From a checkpoint of a small sound classifier.
Training: cautious_adamw at rate 0.0016, 10400 steps, held-out accuracy 100%.
Rows from block 3 of a small sound classifier, named by matrix and row number. Each number is 500 + 25 x the weight over its row's rms, rounded and kept within 0 to 999. All counts start at 0. Numbers have three digits each.
After each channel's rows are labels from the 100 clips, of 14976, where the channel reaches its highest value: "strongest on" is what is common among them; "lies over" is the class under the peak. Only what is clearly more common there than usual is listed. The data: synthesized solo parts of chorales (CocoChorales).
# conv: width-5 conv, stride 2 (model.blocks.3.conv.weight, 640x432x5, each kernel summed), inputs 216-323

conv.188:421459489513482515494505486492491495485520512566497511493521508471485488464519469476464505546493490481489484473495524507483509476531491487487499503507535504489491519488498490486484513514476494519489510490443526494465526523492479491494514511490483499468528464510507505482512491483490517480423482518520526503506539491481492488
strongest on: clarinet; note G#4; note F#4
lies over: G#4

conv.59:535508502517504473456500485493502497506491486468496495525495453516481495544442497519530512469482520509522506536493458503480478512468507522516480496490465458470519475468525488466484507479522530491485462525499479459505479480485501490500512464497519522522466536498462490514498487526509536492488510482481503498493493510518518511
strongest on: bassoon; note F#3; note G#3; note G3
lies over: F#3

conv.345:488491556493450555507493488585506503478507480471574450482506450497504495488511553461479491479497489508522508491517490521487491509540566461524515494493492450513477581523522508490488525494539451495567491510489512497485458526474531464520512523477504487474487478449493504522494535510503555472459511482541505493507451516469483508
strongest on: tuba; note A#2
lies over: A#2

conv.2:502494503468429523479502472527501485470509491526508524487493492520515460484498506533519440501495514452497446458460487481521476444553505449482503540461507491521512544508529522505483525503495508512528472504499529524537537481503482499461508533549535449455498497500515530507506492524503485468501518485497517489512499491491510519
strongest on: viola; double bass
lies over: A3

conv.192:490463488520513508493501508501481507459484504487511496516515494476466484519534487509500500529503488514492524514478520517501508519519505522509474536498529472475497495508513534484500513467503510446505507456518509492463487523466467461529443507454525493489484510479487466452496488498558459466448469502556513496503515528531529431
strongest on: bassoon; note D3; note A3
lies over: D3

conv.167:532472529502487486490513480504529510514506469510492517524483505489482466529493521521532480537520495471502478495457507526520481473487500500469492482490542511509499515471554527461496540471468516478500509473522505489500441502507469511507478478508516517482505523513496492469530491505539532469492490472517530496493557534506540478
strongest on: bassoon; note A#3; note C4; note G#3
lies over: A#3

conv.71:470507468539514497495452503480475518497513483496516501530489515452493498520520483491467471518467501491535517488512504500503499483495478535476519511471522450496517471489485499508507538516487498512485549500471458474479486533492535482544489493478521477481514471504478466493528505471517498490476481513559522476530479546525466464
strongest on: bassoon; note D3; note A3; note G3
lies over: D3

conv.572:481494485587505486499504475503495489489551501515490525537517464469501487514450494501478510451483487501518518523554460496478491500496514523498554486497449489497557490496485480459501513530506517522502515528447495485489507480497556507462507472511494509511501492531488480516533499510468517501479500514477522504541507500501506479
strongest on: trombone; note C4; note B3; note D4
lies over: C4; B3

conv.245:541508528483501491505505502528520509515510466445509513474469500527515485498487531511515494476509505467535472502475489492506525478480526446518521486507472511526492500516520510507517521528512529456524491500506476470528493485482497486467500454521495524480475500490473500493510523523474524511566490475440462489475502500515519517
strongest on: clarinet; note D4; note C#4; note E4
lies over: C#4

conv.108:508525513502533495502513501497483530484479467516522507512473475499512532511506483504521520513478511534489542507516499510522482540517513508519505485508501508480520494518474503473520472463531458540484483500508505475465493576512510519542512524472520475539495492504481511519494517501493535509474514494509515483502484495466505478
strongest on: tuba; note C3; note G3
lies over: C3

conv.377:529517497489544514549465547503468547493460468476526497505458554510514521479557502502484507512494505522512531490506533493497524519459509524515466473518527534493487485525466484524551463494524508475514510474514461483499501557490494507578491470482475498505485454517492498501485535503479517501549490479515460481446488476514464485
strongest on: horn; note B4
lies over: silence

conv.301:485519522497545532483527526504474519500495549521508526508499531538539534487535512512495525536515479527498512485515535511525537534533514504517505508525528570478502508549523501509521499485509533487516498468506525507530537527486494511512465530531526464521513491522493533495506495524496470538501474513513519488505542504542523497
strongest on: clarinet; note F4; note D#4
lies over: silence

conv.534:523497493482482522491516481496518469510483526532489535510517527526498483534499502563528459510508548476520464478470497480550500475536482481490503593481518497522516500504528537518503528512484556513511496489505532525537547492522490513498481492540530469473478526525522491462527476505519479488516489468494530520522547527527545489
strongest on: double bass; note A3; note A#3
lies over: A3

conv.118:542510491498532483547474529516519517541514463508505507526466553503531497533509494528544513480497498487483510458471504472533519492513495521502515485536484563528502531509467524534553505522496490519507492488523514510498472520510497508523494510476542504477546426458514515472558522432494494499567486493512560500545492481512488502
strongest on: tuba
lies over: silence

conv.13:507522496535486495497466496491502460523489513508494548539507492487496512522469489527500517503492524506529477524526492460529483496505487530493464527506501473479536472487520520471495515493497547484490520493525488459521535490530522517500520436531549521508478548564475481511496481508498489493450515469476514506485511524508508504
strongest on: bassoon; note C4
lies over: C4

conv.555:504470487487482518494587477524532495487467576503488482469559472497467486495466494477497495483532506498493493512514491472474476500495485469477512531468488474512511487506492497486477498498476545498526476468461544576496505469511514528473495504515472499513457576529564508487487490513506496505483499507433468543497526496511550477
strongest on: violin; note F#5; note G5; note A#5
lies over: F#5

conv.557:504508482543501499517454496521517417481533479498516503500515471509518469515490509493489513465461512510499515530521454498511523516532518506535520514521472510533504534478488551497505522543529486504516472534498507483483490458502500491440477494481544535483531452481495513495528484493485469481468467509514544507574474508492476527
strongest on: horn; note A#4; note C5
lies over: A#4

conv.152:504542496494466483542495494503519490474461520462471482489519483518519507481483511481487484496513500506476484499510499512488465500466494503466474478491507480509498512506473482457484454506477457521500501485487483514488469490533512524505522496468493524533488514491532535490493530516495482521507503521489488535479457488475471509
strongest on: violin; note G#5; note G5; note A5
lies over: G#5; A5

conv.484:507520473554524490501480489502493484507513514506499548557492506478512509537450477542511491473485528505545510499546469455515501496510478536478528534478475494501589485500494481494515531498481533541492535497459479498511524487522585523487520482516538484514478507549512507507547517484501512520510497491486522481505504543522501462
strongest on: trombone; note E4; note F4; note D4
lies over: E4; F4

conv.270:456469514464494536488513512501506514495487494510487484456514505475459489455564519488479500570534487501487505501486568529507506506502481484504484519489613483506484507507519528499494481472499479475511526455498520518492519517514460506521459525504464491481450502497516491477432470505558456482463495490553457501466496496483514473
strongest on: viola; note D#4; note F4; note D4
lies over: silence

conv.628:529493494508490523483492485524517469508517498497519513505486496493499482523465508533526476463474559477551495484504464491519489477541511481504568536461470467533554514504514490499502556498516538557518516546494503513534516479517541525460552514538512474498475528515502512517544505509506537491514544500484485489495504525500509478
strongest on: double bass; note G#3; note A3
lies over: G#3

conv.512:453470534516468524472520480518512514514522522557510520501522488469485485460512519484481500559527471482518451476522532521510489477535511489484512495490544500506506526505545497488474532510494505472522544486446538500499511527509509497514455507516508464462507470526503485501475493503514500477456481508518528492502533513485519488
strongest on: viola; note D4; note D#4; note E4
lies over: D4

conv.163:489487480508470475469501464447468490509510493594467537527505455535502501488461475522514525520493503504476473486517510521503481497497498507503477516512500536474512489456502482501455485503498504549456495517532507495499560492513474506521501526525512518510546487540497526525488468518491476462475512515460531506495508433469505546
strongest on: clarinet; note G#4; note F#4; note G4
lies over: G#4

conv.598:505498538474484481551476522514527495539497496508496465451524490467470488460522542455470544517523508482507493519478532521510501494490510470469496483526516489538459522522508520526528509549467492492508545466481488493506516508520492493497509487494481567523513469496506495466495549465497484528522483486521492527511479484457468515
strongest on: clarinet; violin; note C5; note G5
lies over: C5; C#5

conv.393:491519483523505498511453518504527429508508477490504474476534481509507479510518500477491523486455519526498521552523482501518521533526504501537533518527483485537493506478487547519515503541522494488499495537506519474462499471515505504446471503448537526489505441461487483480494469492504456492464466526535520524575463516501479517
strongest on: horn; note A#4; note C5; note B4
lies over: A#4

conv.89:541487476510545480529526528497523501547480538501485502537532567514505538540487471541559505470515515521467487512526508458523533526516480542509532517494474533531518465532465503525530471495494513528496501514502533547492504495508519525516510538484508493526481506500537512507517505473520485553547510501468494539521512511532525464
strongest on: cello; tuba
lies over: silence

conv.433:475515470527527471472480479472469502484487524526510519549483489467504506555466468503482474477481497498519532483501471463490475489486486529459479547474474495458518460463481487483497527477461505530473498488483460482486491510502512506506503445484522467520532517521499488491542518481487528494454496482497562476531505512507490465
strongest on: tuba; note D3; note A3; note G3
lies over: D3

conv.119:474492492527480505514525522522524490496529484455510500481503454461489464483497525456482487458493469478517491501512478524486492466504523474489595467487459462539542493495472483515505513528484469520522529544445522528473475455513541523432504528478488501477491471490516462486504495517501495473495480560510478510513485509493509481
strongest on: trombone; note B3; note E4; note C#4
lies over: E4; B3

conv.174:470472456542518473467496471478469502471503516490497497529481497461481485532485457487478476501462488488535524478489471497459490486483490527465497513464494479466506486452500485472484537486474506507464498499457457476468474509448499458499505467468502477501513496490486485475542503495495521495445464517519524470517510537523496436
strongest on: bassoon; note D3; note A3; note G3
lies over: D3

conv.113:514531475477504480492485454509504500501478495528517513507482480494522481522456478504512457448477549493510508482512442467502437481503492498467509529469442505502545498462462452507508485493486511588495468515482483522502517512528522547505534502504505446515499516507535510503523528475468547479508530465469521495519500469477486492
strongest on: tuba; note C3; note G3
lies over: C3

conv.633:498604489515489460524466512482513498529513483483485544521476503524595506476483503522476495482492523524479486507535478490540493505485491514497510475517491533506533520491501511482503500531493502523473533496532495497511495497544551530508501481505567501491509485505506506497520500511485500498537505520504531489505477525494458510
strongest on: trumpet; note A4; note B4; note C5
lies over: A4

conv.411:497495448540543455495478504460450525459491496509493504544491535484494506552504438514497482505483476519496538492493503489473504509475472552483464533484507503444496444481458510493504511478480489491459499480504458488451461520465483471539486483439513492513523487485496483472538517470515504506488472514533535487527504527520495460
strongest on: bassoon; note D3; note A3; note G3
lies over: D3

conv.311:526492491495480486509533506508523524527501501485517487497526527502497511512494507513552482482513504507489476489515507506500501489508496499490565504485486505540533481499465477535502478503494486540508520535476526561502482499509522533510513571490485489500491508480543485511506504489542494496543539568497474535499495507530520473
strongest on: double bass; note G#3
lies over: G#3

conv.223:482520517544496527470507488531490481466545488511514510531533486558559519484501516513460525497495481543498511540569485519502518539537544525549504501525499508501502534494531520492467509525547501492526495534519523506525521456473537467474517509541528486511511503497494558556501473543494482477483508515511520508519489500504498546
strongest on: horn; note E4; note D4; note F4
lies over: E4

conv.547:514520500507505509497540504524528520525477548520520510513533507522517495517503503524529510502520504505482502507522507481535484502553513511488532559499501499527515495513523509533518491509484547504522503501463579537500537502512521519510489525497540439498487510499525502486487502529514486494515498521493521512523534494551564497
strongest on: viola; note A#4
lies over: A#4

conv.464:498474485487486511444519467485528471496501502532478516490504474536480492513472475507544492495490523500456479484508500470493492493512463480514550535472494492531550475475495481514484494493512517551490468535474555524508543473547487556476522534536495448480478520527524514529496464508514486468489546522443499519506504459506532523
strongest on: double bass; note G#3; note A3
lies over: G#3; A3

conv.522:481469524498559504486495524461473538527501529538490491501505545490468542496524497497481570550523468511494528521508554501488531523490482516511499486540534561463488449534508461499523478500507522514470545505474476476501538531488500474523499491519455519539516467540473481516467522488477522552500500496499477490485530499519481528
strongest on: clarinet; horn
lies over: silence

conv.213:437487488513534542471537500483486508458517526525501510491516530518531526479537474507484508542496469534480523493510520512502547538529503494523515496502544532480504528514518516466481510478510491492494492461499528504507497526470494490490462540497513484515496507497496526481526473496516473526460464527540505495503526522511535463
strongest on: horn; note F4; note E4; note G4
lies over: F4; E4

conv.569:494521448536490487467459467477462485465521475499481554542471506530544504511466475548484491459440498507510480497524439497491495491481498542498461501491469513468511504437498501467460517497501508485472478507547463481519507455488489492488513461523534495483503506518490533538515468523474482460487504483495522471473491493507477517
strongest on: trumpet; note C#5; note D#5
lies over: C#5

conv.565:557511503520506473550539529535523539549510526472523511518510524500521498520484512500534492450521492492502492524516484484496483488497517507489545470491449512517527492520482488530542491523497494507524528515478517551485460504512539532527517527469488481505499512497535488511513533492497520519567513515485491522511497506514516477
strongest on: cello; tuba
lies over: silence

conv.424:490487530480513494480504489460504507514494504531453523510486533494499500519509507533516494551527482481484470445448529510537516476497473495466466487499551562491471503498546542469496515498443520477478499442535500498519500501518435486485468495524521547496527506526495505462519481490529486530501480474530533486494554550515520504
strongest on: clarinet; note G#4; note D#4; note F#4
lies over: G#4

conv.491:496491489509483515499511491505498495500470520547506540535510507494484480515506493558529472526501509494495487467476505482543484482546477508479488584482525483507524501508518535510501521469474526493513498468493544513499521521519481512515458520506555442472488497513510485465499492509544468472469495499527541505510545526527540470
strongest on: viola; note D4; note C#4; note E4
lies over: D4

conv.33:539472454511535470494470471476483478502483490499476513552502515497481490587454463555551495446472516496486534476459460488499514505478466539494466548505445516494497484466473530510508489479479501527478465475540452504502485489486454479491513481495533544515527502496512492471548518464508496499537496476465545512525482518515512485
strongest on: bassoon; note D3; note A3; note F#3
lies over: D3

conv.30:507498513512509479506540497508510520506518543472497499502517472492495502500449517481495510468510495490530474533489462511469481502476531495478503468485453488482497492508528460473496526507487514480503469523472481503522466476473521490466514499513475528534478535507492512523502510540466553547502514527451483521484506503499514511
strongest on: cello; note F3; note G3; note C4
lies over: F3; G3

conv.421:488475532484517521494517540484465537514486527492502474472494527460456540467529521464490527522520483495516504509470536538478532507462510487499503452510515503474487452545507475528511489498493509483502505521482475482545541513460503475502515515526437529523494486518469456511446509532487517545512541536493450493468508508533501499
strongest on: clarinet
lies over: silence

conv.515:542484499486480477499508497518515519527518449459524493496471495523510484517469511502555497448488514494519487511486470500483487495482519474508555480498441496531516507481489488528509513511519497519507486542488499505514465489495500507499523515501481507478489488474497502519517511493516540473562526500472473493508483502513515507
strongest on: double bass; note F#3; note E3
lies over: E3

conv.208:492482511470498529529521534529507552496453515504520480497509525467474505474560516499498493543541480507485501495498547516509493505501498518483477510493572473510478526534499512511521476489492469488532529425492516554477494545509476509564479532479482464492468507481550483469467518495546481494499486500557485511470485493495513465
strongest on: viola; note D#4
lies over: silence

conv.607:531515494485493500521507510508521502543509512503479540505488551518537517507496510546538502492517539506482460481533510477531532500511465522511528506499494545538527508516472512536521483507502497560515512509514503545534526496530526537491528537541508506496491494507541520515539520464505487527562527508472502501505513498521507491
strongest on: trombone; note F4; note F#4; note E4
lies over: silence

conv.8:480507502506485519484479489495475476507535518540495533529505500505531528488471490539505473476469536497487481457521486506507496493522487516520522512472474495503521509504508491490499519483525525552504481535529473504535536511511533509490557546556505485498498528520499525555523508501481522515491564511461507494483490476468479494
strongest on: trombone; note F4; note F#4
lies over: silence

conv.114:505468550473464556526492488629520519489505499464566465482515462497483458484503566468476486483517470483511509483495496505478475488526548460495509482481499467515480599537525494485502525490513462499603496498498507523499466513476519494516519509495478478487472510457520523511494554497493550474485514446509478505486446490450473503
strongest on: tuba; violin
lies over: silence

conv.380:479495444565517489493496505483473471460489506488496481514530477486491494526515465497495493492479491524481527527533489497475515526504497542509497547492498456511514470468450540511489480513510494493492469523499475517440497474475490486483488522432507511494486492470520475493486467486526445496457484528528488520536468510526503498
strongest on: horn; note A#4; bassoon; note D3
lies over: A#4; D3

conv.240:493508503485490463472525497483525509501518469435490479467506454530509494486495512468505525486496485515503488543483495544456505516455527475527524457520477498521480470464491467506475494508514474491477494532497494486484456479500487507476483508483454527505492485471487510502478483523500500490507487519491453529481494495500513526
strongest on: cello; note F3; note A#3; note G3
lies over: F3

conv.420:442486472517500533505524507535520487494506522518500515504515478483488458477502511497486463493495461477484491477507486484516487474543491482473543521453502494539535525503495509493507507501474492496539517506427562517463497479528522528459472520486520463471473475500515504490492491499504455466465490529510512503506504494486524463
strongest on: viola; note D4
lies over: D4

conv.253:487489480527491513471527497498498485474512491474496484479537453527487479486517499470508532493488457528479500552519490534453514528475533485534521484518484493507501477458482495527472466508520481484498460543471512520478492426477478497422476525470482508496495471467512495508460460537505466459501475554493479530521498470519518519
strongest on: horn; note A#4; note C5; note A4
lies over: A#4

conv.384:483517510474504508492523516517502570493494505487542475468489540491513498465534506464466478533514490477557499474462515486471502474489532462457488500495526498487478499503517472531489518521474519453508523485459500501502507508482490499529495465474457468504516466497506512484487531515480542490495477484506445497466528521535509501
strongest on: clarinet; note D4; note C#4; note D#4
lies over: C#4

conv.612:513492492503489534532534498503504467504506565491471503479531528497490518483475491506506475493527520490481472507510496470477513496494467487487496490442489475506512505541487473483483491503488506506529489474473490565528523475503517514459528516535470508529478541536543528520501509498470482567508523512436465525477487465475497483
strongest on: violin; note G#5; note G5; note F#5
lies over: silence

conv.541:481510491529520485508529512506528507504522485468486506501507454460492468496482510479492495452496473482530520521520457521512483483498517477490602471484459464531567497489497494475517528526498483507503545535436529505469475474529574540460489500487509491509466504506503464491514479524498498501500487546514492515518487520501514469
strongest on: trombone; note E4; note F#4; note D4
lies over: E4

conv.452:507513470475493519489532478517526488504457536519503510512530519534511496526488480543534480489502527512485482493503486432517489494533471498482514595486498489536512505495495517539501490513477531510516476468473561557514538484523485538498487517515516432473493517504553510477507482488521484477507498483459508539526529499535553500
strongest on: double bass; note A3; note A#3
lies over: A3

conv.378:508485503486495482503481497495488449500536484544509505477525497526528505461494498487492545498488516506477487512488500516502532512523517482537478493558476530512448532486502529514514517549522497525489464515528489481514499499486452455462500513517502557501568427500486527516501507472460513517523481496484532513537504460445479567
strongest on: horn; note C#5; note C5; note B4
lies over: C#5; C5

conv.313:508525458562506479500506482496489496484514500484492543548491462486507485523449471527491481460489512504538501515536441472499471493497509520479507517468467467465604477470507485446507519490492534495488504508461495472498498476519558525484506450499535488505460532538480490505519481524490498490465497498474507481493501526512519477
strongest on: trombone; note E4; note D4; note F#4
lies over: E4

conv.488:483491530520493507515474511533513473537532485543523499497487487452495473495504541485462488501498526471559491485513510523523491466538529475486566496481491486528524523508540503517517568522494525529525571527458503483518512477501547490468507477512505494485512462523481456499518502478479548492500502496512522475531537520488488482
strongest on: trombone; note F#4; note E4
lies over: F#4; E4

conv.439:511530503512500504507552531521518546515482543499524511514534503510515495503518504507526505503520478508499491520508512506527477498538524499490511527501503480504511493516512513522524487499486522465516505497462578527490512515497524515508461530490537454500470510482512492477478499546516490492506476553505515517509521501542545479
strongest on: viola; note F4; note D#4; note E4
lies over: silence

conv.584:501557498501496485508476499514559487530497502495503486501506488492532474519486507501501481459472547500520509501518457457546477486526496482475543527492459490550511526480510513475517529547480499513494521522473524489492495509531563513479506479471562458494508491468503501479529524489468521502472477506515554513559469543477471498
strongest on: tuba; oboe; note A#2
lies over: A#2

conv.579:490509477520530521507532515476477476501533569510462528508533547529553542495496479510510508503511463543470503518530504487490560548496483509516502480498496531487513525537492514482503492505498499513498479485510492521512508488478528500463494536516492525526496532513504557506515488481460484582507490540471511526502518500501503481
strongest on: horn; note C5
lies over: silence

conv.546:480498440505535498487504492438485447483511505528442527510527532527522498518497441542524506498488500522443526501483486470510538531492453494510465525511500549501486525491486547492492492503492493514455445461535486508501508478495453488462467503500522546522542497495503539475530481471506439521505465484492525533515529499509518501
strongest on: horn; note C5; note B4; note C#5
lies over: C5

conv.338:473500486497475526473591487528518528477488537488503500489536450521497490486488494483508478491513463506464492513503483504490476499513514466506507508477494480509500507488499494481473464474506491469525450506465579535486482499508488530475473530487513438482451524478529507500459470542510489460472496538467506524500507467508560477
strongest on: viola; note A#4; note D#4; note F4
lies over: silence; A#4

conv.588:465455462511505509467520478478522452491513497529459527496502493485473478495494475505496491507495493476475486461515508468477496478509435481479533520483506496533532490476478477516505488501469506544486523492436543531502534468531497544450487511529470477483510483543535507508505473469496467471489513506469495521489524474489519496
strongest on: double bass; note A3; note A#3
lies over: A3

conv.153:548496478505520448518487497472514508540494476525467532555471542517511500571482471573575504482503514498472497489469500472542518500499454546495501524520490540521508468495476540522520495505479503517478488476552495515505499508516469503525504503505545523479532497499516494466551514453535481496563488480498557503534505514528526496
strongest on: bassoon; note D3
lies over: D3

conv.181:464499509521484466498466487478501478535528479552479531509501483447504486499466501484472527490486512468512492495505494496503491461500489494475519471534475509501516493474498492488504527559475505540471529495488492452492523509516518499489501468510516535496562429542475460487523500462449513489475489495470540487525508503470462513
strongest on: clarinet; note G#4; note F#4
lies over: G#4

conv.459:454509494520485518463474484492455477472541498521481532533488485531547539466476500525457496475464491516492478489542481525494506508502503531537492458492474497476510517491508493467467514496543491521498489532531475472537512500502516502502522522548506491491500510519471543578502471539457498496481546531479513474479457464460451526
strongest on: trumpet; note C#5; note C5
lies over: C5; C#5

conv.289:511513493508486506534513496499523468479485537460467485498511488509491517509482504492515481504527505520475490511532516506469492509467470515493499499473520472513527508505489494466488470480490484533511500494514489545489483455535504540497520513492461521525461551530552519500475495496525482522501517504482446533484466493470496503
strongest on: violin; note G#5; note G5; note A#5
lies over: G#5; A#5

conv.201:509480499503487533508536467537517475479512543475491456466566462538490481487466504485492504481523507515477507539521475464455496517488480482510467536482497477507472542503491486467479491503517508502533459504483511567508531478492488503466532501517449502517477550491559553526454510506502499502480516473444437553485475463476505527
strongest on: violin; note G5; note G#5; note F#5
lies over: G#5; F#5

conv.239:462479510508522523519520532487472490502509511500518484489497505487497547478554493501493531517502480533477517507514541545529545547534519503552508494531522486495480501545497524482501489454540465498499492487530505496487475544463493469511478575496488517517463518499487487506478499512533503542442491532555478490482482504474521450
strongest on: viola; note D#4
lies over: silence